From a checkpoint of a small image classifier: 8.6 epochs.
Rows from block 4, named by matrix and row number. Each number is 128 + 32 x the weight over its row's rms, rounded and kept within 0 to 255. All counts start at 0. Numbers have three digits each. After the name is the row's rms in percent of the matrix's.
# convs2: project pointwise conv (model.blocks.4.convs.2.weight, 80x480x1x1), inputs 0-95
convs2.0 107:185104097110152163155183091094098125176093091163141130086164170147144108137123124145139145128124142119195131146123091122121114140102215146084212074115074132104143158148084110142071147164152121136117135136107107110109144097127170147057099139152099154100172124155144088150149085147103139127
convs2.1 104:131127130147089083107109099138114119122100089109145174153190115154125097143141117147191137179139169108131121083156120106133176134166141146164145131130148124136182153162160133120135115127092090084122105094125174136115117119080146095121217136121213094123184103105113121112074136081157136151
convs2.2 102:150143185179188128141114100153108153124172136139105200148152117152120122064141151171165119124192133100172137138114102106144115110134081130164107104079044163102145145125119161075168108099083139186097108126159111168091151169045152146159140075179147099086098089143105131092169143065071135108
convs2.3 102:180115101103157147123122182188153156103111108139167131133097139133105139160105136143114163126123152109085117107122136092105122186164134201131173059122081164158116195078163043130129094090137119144119117128133148141176145062100151185061130092142094090181157129131172134100163153125096111161
convs2.4 098:156167096082102144120131160036193137088141153075192100086135197063193133083156165133099113141108110077139145145117190127149115120102126095136116099071179152141154197139136094154155140161104137107168094120103075070163109134099119149122124151146085173113104153109108132072132162128170123121
convs2.5 093:159170151092206138145048132069178174108118173095133087160145149092146105141111133118202141162118124137165173101156150096138079179118147175079151120089184142121070171146182173096150168040139140102097111107162089140177156104142105108099072123187128157155071124078140195104143179135103126095
convs2.6 099:078124105084176091109120105121116128115156157162139129107148159087059151109080128098140144099111101121133201129097145083103122111064171121170138131089129125153126139113127138088136153106162181109116161146127116086135133114191111091160190165096054124108109137180175151139130085053101113166
convs2.7 102:149148133182188132144120131148105123062166135080155152143065106111144121097105149115111120086110103188100114099115164128113120180129147186132106152162109137126081058108160136097140127092125148126088103126156119194158142109121101144109178147158128117104138142126131150146096119127101104107
convs2.8 099:155118157106082207172142164145143101148152132109121110126129135125145111127076105132134089130131142097086116152131093086078094092125154143092162127136121120130122103102145160136114154057121151153190159113152123127121116105123092183119167066134081149117078134193118111148163028117095140164
convs2.9 102:130084112124119091076099173148176108175143112115108151091093114159140174165167102128218160164146064145135151126173144170107083178153103147089108145125116113196091138146093115153178125145139160172177073153073099118067081086134150192138088094115185097129078092147108156098158130092125137151
convs2.10 099:105103082098063107110133145099084137134155098113126129179184080212076114120141062138033112080074060146164118162203133103168159160121160145103155142140133145115115164123113179127143106077145137055118121116096147075105144160164182126179146126140133118143074113094145135121148072032078089196
convs2.11 104:140099137106129168125150189130185172095166038126084154140125137141149096101102159144057149065172140111171094097156128123148133160150091128124132098134094065101119068144125167112126072157156123087081174119088143028069137118118126080140038104133107131148134132146075124156161103146112121143
convs2.12 102:064090152100136209132173121167130173156101021156107183151135184096115147104100182095158134185156144169134145150140140141150108132150100090119117154113158155131047120147122186141138110075143129105137161127132110162155117137099115166186165102185077142141157115153056148151079140159112148050
convs2.13 102:118108144184115155119080094120099124126098085166165037124089092122137116121148130226055132167132140133100094198189128115136121084196105111100074108108099097098117123157101162166150167124110122168061155142121121078178145144187125117131168144060156153106113103068120135125090072143162121117
convs2.14 103:163133159103131086157144095212090140098153115133099128173104075108129148174109132137197132105138156110108114115160146135116132122117110164170115161106203120126185133104172108108165119109113173116123153164085075093156152095095132150110085161131120148145091072192140127151080130087110148219
convs2.15 099:098065171178203130097097121126144114120107156159161145161157171131139162134098117143109102157089139108139108114093190097084152147093118147095130176126084174105144161143182151147062132179133215067171122164098113116150120086138155110168116150168119122109125111027104086104102123090134105081
convs2.16 098:057199143167135122139231131123160138107068040137081125133107129131117109146138109098076109142077103154141128168119138114140134197120137107104102138172169090100084141140119097063131157087113108153138191104109123037053170128167125131134038097109165105105104105139111115168125120197223102097
convs2.17 103:159101134152144130134119153136096155057168076180155131129178187104134124129117166185166144108079100111111099092086071181101118093120115152091149077145153134123148189143094083087138159128155109149156148177130160081059159139087187126120043157135122119074100108110147117110111119172171122144
convs2.18 095:155167071084131176114160125069088113139147086164151088148106170129061130118134162180102112076133095142079113176088173145171142149057159109169171108114112090065111096141074111100095064194127078144120122173121090114157115099116135122124074143174057093164123159175124148117090109150137131109
convs2.19 104:135057184130114068104162108117156134149130159123120141212131169126139127166124068152238153142136077077119130135097104124171096157179157140137128173138107160157104104143145159131098126155158121036141124163120117141107160095113109155168137114167152083161144187130100077105106102080151138161
convs2.20 104:089144137121178061112158157132166116139089124090133112165121145101157126087133113152083176109188136126097160098088162163141123108121161130144138103138116181173165196138160119072126129120168135109166072092179135143138172137152120104155181099096138007100109164102119105129158150088218126155
convs2.21 091:126103160133130130106163073138108096119092125168106097106128129059153192126115095069046141089163203134121122168130092177114105154046105135146114163135081138175194142125131170138149136104179127118178129115100150126078096147129140118131157165066145194196088117094095049093151111146146127142
convs2.22 091:094114177064096114124121155138143129139094136103157159097087151099125106051091129109171144132164112136151122161110124131148180099164080187121146107119077106125099076138128144126179109127139081079112151090083131202169172170104086127142160148166116102109114123164175110121064151182182115165
convs2.23 096:111151113068164123098154152038132131155135099106142153107101091123157156144160106094157085111104130161182104172081141147178083136176113152123160170143150122134156084104153165188180105130113166090088132098136151165144090130107140136173201112147166157164123108129134139178172119147102136149
convs2.24 100:137114135139190100134147120123168171124100097150142119136114145134108108072114166135142087136122103098133127121134094096107131045138129069179164164079210107125081204119165115106092149132167114098152138090108084162163160131080107102132088156084164182119095118175087176109159075150130110146
convs2.25 092:161108143078133145124121105081149180173138121131117112129092120142137156110131139071099113095143136142162188143159128097137136121099090109110065088112172135088143105134106102076102076195141094064130169176109100046122147143140088127188149092130085160120090162094133116104075083085157147125
convs2.26 105:119130126085099063112094100112117103128145140166118199108157174130108095202096138084120140142117102189110112094149129135067109064169128181171120110121112104112133155076125134174151164069105116125137160167135141187114126166137138142090090088124096173053074130133157144083142129174132138143
convs2.27 099:148136159117021102060232110141127174127112162156158164139149031101154143093089169072122117112135103148127163148162101152151151175124076102171124080128129126151125143147160161143106087142134152127135121087086119147102131100133106155091157124142132149103167141078131039163146147136117127116
convs2.28 103:181127091174067138127109169124183108167162095162142106122147137166118125160133111122115175140138091149155150176128120099156121122155115121134127155114168129182120036137112177151138104140122096077077200131084165127100144078127133111129161086118202149135103085154098113135119110053126088114
convs2.29 102:116162186106077130101136163148120139124101065117186105107136159117167116096235158096149107172160130115082109161119146189158150138130064108113144163102148113162076131136085097128158129119123150060102102131127154153166090112106189117097170185100144082116158103156087164160174161137072142084
convs2.30 100:139084042101147159124110170112114125097115095149105137130099072134170068086097106135136148107102088171129118144124062116135125149163101155120087139129122120150153091090138044077138095172125090142124122149111147082137144166110117136163126124076102076085180166110137188112135092179111149115
convs2.31 104:110152189148125180155049087165056138113074119174042142154163118148101157144138130129141167130132146121159097101136180147095142148142208120114139092125152121114107040096144137145110136148129091147115173130104160185178087126216132104113138159219086142199125083120154080096095139100087147106
convs2.32 106:145128165109139103145119139196090166123121168182153097116151088109132101133065159180079118168163158121098111204123136122117111134088106083188164168128175131112115133099076076101127142130114187133081144171103175128095138122115099142137149113084090089120113150159136127116199134151140172102
convs2.33 094:146150093127126137151137096114108189136117177084138127184108121084083101147101144101128177118168107093113101212120093147110109124141188113182130174138176141126145082112135103146117161103072127105116119119130096093160105162143112158123155115083136094138176140167069122169138144175111115146
convs2.34 099:113128122139136118065107079137096148200100162187095142137181107123132106119097082141117094157144129100089131156119132111120128200113143173094110091128157143076090085144209122112097147112101154141099066118143176169124178049110152126222125086123138149182150133094088180160140129131069165136
convs2.35 100:122088189194128186158140198142172137101164041088142146139099201157104177140181153140106116164121150189110099099111104113117127095220114136168073075167105152148131083117134091115119099086184110130152092181143124140159153138099131154131180153132148139214139151102120121105144111032126148154
convs2.36 101:149165145170080128127141094129172140150159141074173140067062112063152112211127126116108123078076089204128138071117127166055145052146132128143117151180138122135115080192171091147172124130130186140119088131125136126217133169162100102085096147073132099106096114186131168163067122131176125111
convs2.37 098:113146196124120090111155130142083101136139161138141103123095046143154104131117078164054113156155119184086107172071119133177156091120123087084163107144079090178092159151130081177143126214076158106109098126148120114182124177081151083131227123148102140100165166074049072152106118158138069154
convs2.38 103:147064078122142163136111130097123127133111190154122110121189151161125099115106113100168113126108121162156133131135174131111101064151141127179120136115151119129109100119159138158153116180130124129140086139134092085162152136075127131160199075132152097061150100070136130139106109149162129120
convs2.39 099:085123125172138072148139112188114117144135174129109115178145077109093127115111151111105148150141097136112140158089140082154118076058202159076124144070110191101078079155123113093082083147094142040155167138120131174149100085118091146081169095094105065168113128135117082098170146158147124178
convs2.40 097:137113105154121141142159167111131092120172092107165163147138117092110127101136123181156115089140064114152153133123083187099149165230087163134135147094151130101085103180139160148125144124114055152171113101199097087166126049119110191086077153178136172118122128151135147033120130115098054094
convs2.41 097:141142148154111152147049128138152117108110156076113175105134109183126151152096134121128132161132138100145151115145136172071140155134074085154110142095112155155139187118139197144153170130106114112152164110111136170107171152147140129109143121130159128074136130098130130124115085157154113112
convs2.42 104:170105124041133122110098082154157141153127108119122139126106111111139114101121127144091162123135117144092126130118157102138080200099140136187127103170198161166120163125182118149103145172110107188121095114080139085103170121059177125171084104116118115109154143083127090153147057174176145133
convs2.43 097:154123045098135151097131114133186144095189146120136102111143190135210140090103139095190151122131180156073147112096112099149132037157155129151156143148085115160053117164158096040110125079135143147106185111119096199117125180154126131172120159122133116142133149162111087111079185147147134132
convs2.44 103:085128084107130158122183132216106111152138143089152189118125157174142127080124168117126172113188146083106086102209110139142101157130123042163142125161089151133089171127138166101125149181135182126084150148140140147149123167056109168115160159135144148061140111091113122120077132191131160125
convs2.45 099:124120132201129175131150057097133124176140206113156105155137211174088090166154140148162151131114078116114160174185075103150118122104097157082175132107120122138122163153103132125091135110095185124068078136106148121116130142074106128119160094112146092067155114124091039109143049086095085122
convs2.46 102:107097143111078082170168075155156135124199099112054134109094127089088168120130151132130127160178191014157099108132103146117096066151093148078132120109152118126149187110097114081111157089148120150138136158131119169128152102147046160099164203111115143119104167106145126129161101103053095067
convs2.47 093:114109147150168163124112138143092102168099082135094133159068216092128170142198111101194131170129110087152112094084123108129155073202093162159148142125131141099095200123114101080146105117143108102167113129136137206147159179121091104119121063141158112175151161154117150133114199160113145041
convs2.48 101:127083141138107163148137073149109130172160121145128163102182111118161087174154125135128127162107127129150147185090121142149124102075126183125123144110149128107142110074108122152211152120183120153127090172109106184194130104152145112136170127150165134056105183120147171129113104064105129078
convs2.49 099:109152148127159117125090139138107102102148153121122086138131115155157164163113119152159148197151135160142117206150142096115156133121111122088152100174127107160088058144133152150154145160033157120126121179120145157150156191103154135110125119102104088075071114063148091156128143139084132134
convs2.50 098:162109145059121130154104051118109119118171120183130155076116118126134155088081111115124137090095172164112131169124165108165158139093170162194107095143132103162150141136145121091145158178115146149163165175117122202107124183142203150101094132193068114180081125124186139167116165132201164143
convs2.51 099:158092138067131096094132139147068094117087130113169169106118126108209146083076078183154139183144213128107093072129140114146112134111135087094142098122085121171155167134149109097108168158125144244149122153130133108131148140188175140140173131101110116074135136129128184098065182079151090169
convs2.52 098:122144105185123173139155127130173138113128204044151160143125092172086085132128127151137089130082136159091099097115147127193120166125156110153125146191154113112074128149068136217155184101113086103175204145107129170145136194118109128095118142172122182221130122126168143111135112221189108111
convs2.53 098:129130112130124139136109078167099124129173120186158151127095154049053104133147134093148129073062167153158195091109161135124144132103125132147176105189112160132164081176148154124142146116205138116091073115114116109108120155049160156203101136116099116130101177155149134160122114175091153131
convs2.54 095:114122063110082102146116200170110131082088119103175162170103155120114173124173149074137128147118125175130097130140118110020137115143136059095132126183144150120134122095149136155101142141100087046168156144165138194141109128102108148130152133136143155124139092171168157172159186185139129109
convs2.55 106:121105159133159133115100089096107127129143154148088133190144125100082138131129084145121152122133093095191113118132100175131148139132133136148053102144105148182129044153080129212110108123109081115088091124145154133105182155079122120123096079105114112121143084100098089136156113160185135177
convs2.56 112:121050095111132133114144082104161126103120117053117148109185083126179122095145147144070110118095104078139102099101117156160153098147195108067136140162090132138077189122134111084151125096127107071135153123138100183076131063129109116124142165172125064115174105109170124140068236073144098131
convs2.57 098:095133158120060147131165171143124132135078211101121155126152168105129131130134087124145090165138168204124147162120061133131112109065132176113111132170131177104121162103079135149136155074150109134174156074087115126096108082093136154123077146087119118151159094061158084166151122160100179154
convs2.58 106:094127112102182123117161155130157119068131181119129172145073127169103102157109103131185189076103197199146144166084117139148134180107159138092111128096145135124130186102128166161133146133125108092082157139147092104160114106133145094123132086091085178134134116105133083049171110164130144079
convs2.59 097:140133073088103183145109048114169115129154122181143134122149155117088129189162124168066159162170132140165150139233118106177069149127103107131060119110146132121125079098153165084091136153173191161114100133117148066111105147135164107143195138056086106124142134161105128139091076082151111136
convs2.60 100:175131052097159154115111141149100162141067120171117128106141093128134103146179153098169116164175180128088087173112069110140076142064103183126117101079122137141091041130089112174137114058104111136092151102130170129187175081082162141114165130119144134118142149142121101085068111073127170089
convs2.61 093:098052173195122129133114137117161123119110162097174121124141112158106097137130111124158080107133133093113121114072091092123149078125122161095066146077143118122128071204093083115084091143079117084196168122160130212129138094168112150170197136145152116174110091100127095140162088113144150164
convs2.62 101:145136099144099179136136177111112131143090048133194156150126175147097161122096164107157123185113019166122096163110117156120142149162124097158148113150134103132176120154082160151167105131159203106141122058126128164171078085075115125144115101116102149148141112085101147169122124090075116070
convs2.63 102:122087118176074116116104106069163139096142143176068132102116100181150129204129119078167141123146167136152080180123104154130161095138128140139107100111115157147127142150131144142079172145167124157136213130168135169144102147111135124119119103163172127095118133040105089148054171091109176122
convs2.64 100:122148182167103207106167197128150114138148167099127121132144112139118087120102114135130110147073120170080068132065125150100114119255093193152175170151038130126152089131197136175161126139093082076160132115152174133130175147124066085139117066119143085111173130105072072155143106126153130142
convs2.65 106:115171071125141117121163194112148142163109140103115095132102100156131140181158091150085133132132131170054160119102078101096146041149184116173121147118125119148127128115106189130081071092126124136110113094121125004153153177123119145091151108128102118069160121093148108139075162175142121107
convs2.66 100:140126202087092111101131137098107112066127122154073084139157114067128085133135057137081081102104176118102160142105124182049133142121140215128117150108156106086118141102127141087155076154113151087131122151132111132141163088137118166103131158129118066119109077175060165117180118121126121142
convs2.67 093:142128154174139176133067151093120157061112131084162130056139079055110119176141166091163160099149194110121112128086114123093084064163116104092158116135125160100126198138097132200143126124127124093102141179157110142141167087143112112169120112116141199133107108120158152089108083079154133069
convs2.68 096:126192115120126100137095058211168151155155089055125100136100190134126123111105145139119133157184137226164126141101110170144095080099075139107114144120135166089072171176144159163137090093102180199129109073109114148145125127107089130119123098124180154175145099170139151092149163169190123197
convs2.69 099:095122103131137062113161132138186154137110119081137161136153077085162120144147165184154091124126140158116160167180127102185110076127124148065122141146036105129065161096157159129152150099137115196103123147115133123157128112155095145134137113153139129090218154149114141170129109098141112162
convs2.70 100:120164165129166088118109157056133104143145142125140144159190099136142095108160150142144067136087119187101134145112157095107126085093119207152156105107107121139149144090157099147113141123155158153102146150161134136168133136117115121118134150196112152106146118146139103132111142175132115077
convs2.71 106:097084085162135148116121154149067120096175166165105163154129172168149114136060145098181138144121135165114142167141093107164110131169128060117132090128088158178102107175087209117126127097122122155090184170169143048086183178141171137135128142133135142117117187157152174144122139184080128056
convs2.72 099:134159132118173109081088139092101139148144135121100103120134133150209121115160104153043162141169134121080111200116145114114126143102121105128152081165129090149134046148145070083167140061086142174170098121147105094144156166091210111140085123138101127129097125213105123127121170123157163196
convs2.73 102:169194073163201119116126076105157149131139147073118084132134194126126144142124155133172157120170059213098157131045125101163139137121142147111114159154058126147063139111104093096146111085096131109142089099073138174167110070146187137137127162117125139106120060126088187078077169116173130132
convs2.74 098:181143121166128156114197067105128114101113107081153106093116128121093083085138161104150156077109102127058124072111149066168111122165102092185187131147089139157111098168179124135093149119163136156136042138115095092113145135195079134105107126090167165185152135169135184039143072162153132161
convs2.75 092:137158094159175024154089113133143162116132164115096105121158113191141172090111113091083144160105148139169108165126123181132090182130143106177136155085127155114108153106161210158179141182153085155169102149141113144088180081159121117136133151119114103093119132118133078100167165125144108107
convs2.76 102:155131123147096076119153140122113153164120122086106101151141105090178110079105128095073148097118097093140094151160062085126177066112121087160119133132133143162076142119152171162090106063168144068122145157137135151168144117123154150086118104097135111166127088097112106141132152138103089043
convs2.77 100:098081139144133139161130150128178135174142135152102151134152118100097153131154137154090098114095101206090159115120152176107147120081137122109119177132095115151136166167171081141081166098114129039158156161084105133116121141138093127099123136106128163085173127123143135119138147187165134115
convs2.78 101:151133152099115159105112166158116119181163138100192096077117108079093138078146116128118154154144098083076140097118144145110163084078130121211161131190173134186118088147164131134166102077140145086154067135113183144104123076112112134122104133126212158190097201126159131069143076073086151201
convs2.79 099:166173167133125139149172118095166141105074102135103119126118143135120096194084093162066111086097120097146141107170134191178127133117109162132113109161113109159192168128206095147136133176155127111077115141132106073140122189141122079136073103120178125123113125161132139133120128155129155118