config = dict(
    arch='mobilenet_v2',
    model='image classifier',
    dataset='microscope photos of single blood and bone marrow cells',
    train_examples=194171,
    image_size=32,
    crop_scale_min=1,
    horizontal_flip=True,
    translate=0.12,
    targets=['smear'],
    num_classes=2,
    norm='batchnorm',
    activation='relu',
    depths=[3, 6, 6],
    kernel_size=3,
    stem='single',
    expansion=6,
    widths=[40, 80, 160],
    loss='binary_cross_entropy',
    init='kaiming_normal',
    residual_init='none',
    optimizer='soap',
    beta2=0.99,
    lr=0.0023,
    beta1=0.95,
    shampoo_beta=0.99,
    eps=1e-08,
    precondition_frequency=32,
    max_precond_dim=512,
    merge_dims=True,
    one_sided=False,
    adamw_lr_other_params=0.0019,
    grad_clip=0.5,
    gradient_centralization=True,
    steps=13000,
    batch_size=128,
    epochs=8.6,
    lr_schedule='wsd_sqrt',
    decay_fraction=0.4,
    final_lr_fraction=0.1,
    warmup_steps=390,
    weight_decay=0.04,
    adamw_weight_decay_other_params=0,
)
Rows from block 2, named by matrix and row number. Each number is 128 + 32 x the weight over the matrix's rms, rounded and kept within 0 to 255. All counts start at 0. Numbers have three digits each.
# convs2: project pointwise conv (model.blocks.2.convs.2.weight, 40x240x1x1), inputs 0-119
convs2.0:154115131093119136159192092119116154171134153187154144120127128148162108115126118078083146143173179147035100128119131147074131119149113122089078149171137113106135109213135178107107035058086083103120117153098147176107156132167078117073085166100144108096100139120100160103174134128164168012082131158080084130129184118114162090121124136120115178150124156102140166
convs2.1:114084147090100089064130208195116119175126130156112167088135076146105123140174112147125172134139110093128105105142098179149172141153138108182150175095100161123142118103175152131147134117141166125135134161202107106154093074129177093124082100069113137140147112052117164156097136117086111184160069190089164115137141087102159107122160126159123093125121087167098135
convs2.2:169130178085130104135144151139146186080123154148132157129155152090113141134108110164114128109103144145109080138120143098098154110123140105128152097138170105111119172150129152182126125077143070092151141171133132179088069171160083086120101120083162183132129177075176130170145096196109206144168097132124126130129130077058117138167133111136153128161148116115128104
convs2.3:174125146137066132083156174098146117090121145147126150193075140153150163123161092154159158171058115154102121162134116134178119097087095148134205062096189150109137141169110094164145083165132141144095114082123102071113085094120035149143124172112115190106147136141131082166136140181150225170156106137189122139137098104103076109144096094144089117103143126118084127
convs2.4:126148144184146114107102161076099092183163095110153188127150168125122128148164172084137132125153176104153121112100141078089132126103121131121154173100136103142124126125118179108139105126085118114131110161087125133159114153072164160129158138123153134151197144146120149158101141122106131119079125142065112094112134128091124121114165080084160141122096109107127076
convs2.5:160148053118155206101108166089129097158115122072148129178127134149093131145158164146167145107086121170133137077094089135115101199111168159150168107109169136083104156214143100125109096131128100091098070092104134147089149172087133152123124103130131129086088127172157114160092130106111105169051079100103129109121112108106174169148142093132140136142097144119141089
convs2.6:113111159100124101101154219154140145105116153152112104050113110121152136099106157064107114112118076146099175140104106141096085152098129116119141144123171169108144135062179120121145075099167165165115071115051136070193158157112186139145101086164091100133045103082152076148121073090163117178183166150159132078131054134071141153136108123161128155083064122176140140
convs2.7:112082131175148100176131139093112168166092174129115108075106191107154110124166193183138106080118098134119130112120104116123134196114094118166112136124155140163106099155175189173100148135139120149121106177105106171136069162131113151132206142116096176098111152146141133112097120101134132115173154133094118172088142110105144067125128120114129138035144150133132153
convs2.8:133124165118144172142087123138119122155134146154093127105087138115113200090116163143085124082166150140140141121193131142045098146116177141118148195117104129108144075058146169153103061070152169133138122107156125109147110080159134164133141174099155119123125080153135158134125100167155137136125084114120151197145144132159101100143145112118120121116136155142142195
convs2.9:120197109114046023123150089166110076128123090213087092164157116166109150097135118127104158140137099105036108154154157164128110119094135127116168114087121095140068136092125132133182149124139105117091049223116073175162126111135208154148119065159129138090085210152161136073110159148169183115108146117112089163136159159094058106090115108156114046109165126116134189
convs2.10:132167121143148088133117167141159158177036193163071097135122078120120126170180100196205089107081150094092082138118104093128125116111074198076136203143172072142104122106137164112140155168106127122077107107145132078164080101198137129144107139135138081144149145090073104116136098102118073127154123125179108098116125173192151031048133117146118123105108086128139107
convs2.11:106144149093119124168155111104117099165130091124134122179113194102154105127142093107107071100158060129165133086146115183169117062105176147174136098121102078194155113148090111110147118136161109157112130090091126187140070133085184112082060133244133145103140197120107122125138181098118129106159129139098162102189150137096165167162139173135171122148136081119076118
convs2.12:166089154190157123128179047114122122189125167122147118163132128136106014059111059146101139151161126134153107120100096101192163173153130116128101145141161099124118131139171093063116099094109115113102124129147069153138156192181073088122166146216142205098174125163121128129131126157145150171080103126210048139103130127104134119186129113112069096110129115121138129
convs2.13:210126083125092124158080057147098157126149143149114162153140158150077094180181112128137178155123146162158121160127067095069140164103085123152131118144164115069146136136131118144151116142166177131105136110094122079090061134181118111131140125119125145081159107081093121103091164102156099120108089154119143152145164104096121180187126104126105128128112124079159104
convs2.14:134152093102123154161149096148146140151107124121152149186103118157172166113146161119137159137154157141137071093185094188178126142153147098094090211140154084138136140160046100146172077131114058100095162141147095213138155090177159144039095067087169099142191105111090114165151104148140154098232170105072122173154135127095086190167154177140150129158129089102083104
convs2.15:072132156177119201127107096112102120107097139007168127190156118095090148066118052101110085112110100142129099091137103120122121181122105134134111162067112136162118096063074094075120102179112158098075165176153101137158102119064208065101152167169124125142099178085114179111142137170119117200106077121148147131088074183153118091147108110154149133125084135123095121
convs2.16:150110202139145130101126141093101112198111097138144112157070140116127121065140142172080082183159146163110106150103125131098107219121117119087115168159143146131148084116122160147141166094123150174154094127097157089161123103107073080144131085107130140110105159129135144123137145091148155164131193171150131114078106096110092054170116132060107122154172114099091125
convs2.17:086078159119113168180079139160128131116138115105118146086135121107134084125125125123114127108117126078076124121144102096146073119131151118144070131098109111097114108146112160130096119156147144122124144173120132104158142182186130145133126079105154121171168109149115074143091074116154134085176187128132157062139183100140066090103119140104107152109106115082153083
convs2.18:151073093191137114141144097159096148196110112164211140112171178100153116063111185137069151102126138061179167133082135106133105126122115080124124110099063138110133149096159161129176164125209121137125075073122091167142178109124207104117096137213216150139184122168098104153117138086168108112230152110062092127118129096172128136099100192193128154088132085114095106
convs2.19:111095106121119102156179159055111115127110052122148094213172109183089137149173095204109108137178151137071148162131099155158092128092112124100065161158112116085145158127096123142070187137114149186143153141088098152152163118086099021129124068167132097122197187140115131090139136149112109088128118127182114118049158199130155122048117137160080171106106086179122134
convs2.20:107144110123143079166109102135126130104190162149168130101099133097156115077104090103143160111161176141040064078097107124108128139121112089152056146117144104113158153109196145146124109186072122186103151114115084153091128088132106094121159143140061123171163120137171112134130134078114058195177105065145096101165110133165118104136162105125158145114120113113078117
convs2.21:137169177121175120106097100131099102117116069174171119147210085167127124080153090073128171121162098154196147089112168087161137129134128126163098172149091149159134133140097116146123162092097100139149163084141161085130118073093127114138131111056131176120122162147118098176146136115125172143176083109095153095106155107186116228196126117095150128080101155152132141
convs2.22:167081192211143165156193102083177128094068114090132133114065139147125114174120112110142141141145103105149084140112153118133158077127145167118102140147139176077125164190118134113130110105183156111133130155127196118060167110117122119150140126122176088099125125129124128171120163084130132130124154149168111106156112101129163131065118128128110133157176156139165163
convs2.23:115150078146164164102179085174156173115137088081127096125200103122144127152164159064149155129102142115153135148115127134142140086100166128137197080104173079153131081146129134116137201124082098080113104107170124130139117159115179104146144143150095127097106106080117132147148110156115161115073157096090108119103128195113116117094118146102138147148143157121140137
convs2.24:107174099124085167159121058106105110178126150071092103086160112099101162155054097123121147136132093133013069137116092151135148105138143124128154163132136087094080111139152164167108157134094124166133145189140137105166133106162138204099137113078130142129107140112194164109068121137131158197132170155127133147158150144114108169081124125097117140100129136117131075
convs2.25:095138117164100064119149084163128147095088121136000098176111196143123125202136147119113121099149093066117119080123128109186129032157151167114125145073154126053132117155111064122186107157175154118097170000120143149176236096126078108150142107100182131122127159127184117072168112103130090103209160137145089121113151098127132114117133121135140169093143134089142133
convs2.26:135145068082125099105133076125138107114143072131134193155176109183133075089118110142159131162122083147093110099116108081167135151072123100126145119141128116183150093175151118110093175105146142146133141106143120181040148125111114202104192086134122120040084209099171127088103133190120124162067157085135166144168154192041139081043086122156112155115112104145159133
convs2.27:101116051140096162140173105148086135129133120184080161129128114147078154116107093130088087077105136156191144069137099124155112144109131173103108104117172142144083132139157145118146103142113160103154148082145167215218124141167144126122133137094142160120107151129114093133168109141086104108156160153096075113076142114102115154166136136115133094099134118103142162
convs2.28:151108157125102130107125186135115100155126153102120085147143120093118136151154127101153126130117092169083073141117136137100128135174128124112167148113105120076197127180132109186171129142169146140125062133124169076153095134126150093141170113102108097144126129164135141181211085162189148094174133185165150101127076075124096126100119046189106123098155169108088145
convs2.29:140128141134137129141150069097091126158143083169194097115074115135084115158124151149153148174153097128093121096130135063073148120103145141141124146135171105161142139110091118137104133129126125140121175101076137144130108156141128107099185170136163168094121114194096120129184122117151158134118122130148133094117094166171094052110116100155086111134102174126152127
convs2.30:094124135193132151115083095079137089117130148169155106124135145154145148085130126166114110149156132069079122083081119087066135184121097157103149146153166058143099102133139124117173141185131120141092102108128105108146083150159100153174141105149139114127082177080160140157115130073155134112069101146169132170202078113117135117092110124151169109122140149071116156
convs2.31:098059181137085122148135119177138137125118176128070093166159110097132171141130089157095109108103106164102108111131118133138119138139100107108179102126143078146179182063115132110150129093151142114121118160126150117100176105152140090115096095140070101139114147103158132122140132149141157153177145161158135082114109126120145117103147110153136126148156126122118080
convs2.32:163076091150119173136091144104127144164109098103117095162135091142115065135069100133148098164154108098160129207112132148123113083125077161110138127100125104129202140166145147141101152119112145151163093185157145084084074086141156116151092119088111162133138131145131086119049125097123133128133108095127112089134108083102106148145130128122077116134137141141138065
convs2.33:139141136022117089122068145078128086169139108128080126191135116089168051089134174151120118148098126147125100154107095108099102170106113138126111165140103130097104135100105110134144081150113110110127118225117144086127154165174116072114052154105167071131101114126160110116145159087095156126170085133084105119182160119092074116136114098117183131135134139119123097
convs2.34:138174123147084143114185164133145124078176087127127155194212074138120148114155088152133133144108133067070184136141089088106147148121133106183089161147086120101168126125129110213151184045118089121158151150148123074098125092097173122128142143097077118113074195136129167151185094153101176164113093117114092128077107140183099140086086138118101162108066149114102160
convs2.35:169136076138144161072130153094134128103100115116146126162184120139116102147132131116115159145059131177201102167101099081126115169071076110099101145111089176125090167129117067148108130117210129142147194114184137163090161040110152079089109087169157134142106118144167139112128096118104057058097149121130126155123139096166134115219073061121144150118057151155115172
convs2.36:101190152161135127111105144149107121112157090121158155102091099111123229112124108157176161135081169116119113176155177148117120112110091147145188115099158199140120113116108117130134127090139132127168100074078172148101158152122131062095175137146166175130173165126092119112071120095138168148138078099111135102138149081098090092118125136117110056150164123124140116
convs2.37:107076138183157093184144118071155129131147178111114135135198161130130125093184166141084172130159125130145139133141075122139093119139116124126107087131067172086139130114118123114179121133169138164161149191218147113119110182141135116104123097144064109086144117186177179115160144087118148162158137109097153127206109111150193154190133094096058117138133116187109153
convs2.38:142110189089105146108108081139146133107128140139115118139121092098118170099129108158133095153094146127120166185167158142149102174174151145122097082147118146081141190178113162046195168123106130128187125117119158112124094102122120081126118135206053145117098100071115144214159130082114135069234185141105154142171086152098102163142116148124149133112155178142126193
convs2.39:124103150151132074187100097099128129174093139218176148119161195112133068101117145096180156179091164142123098119124128112080097139123108091110172125119158084128093141142128126128082120165122126145125144126139155068074183130098181167102124126141201185145140137146101125134139139185128149113077093122151195113154130107212118109118114095099098163184167114139127117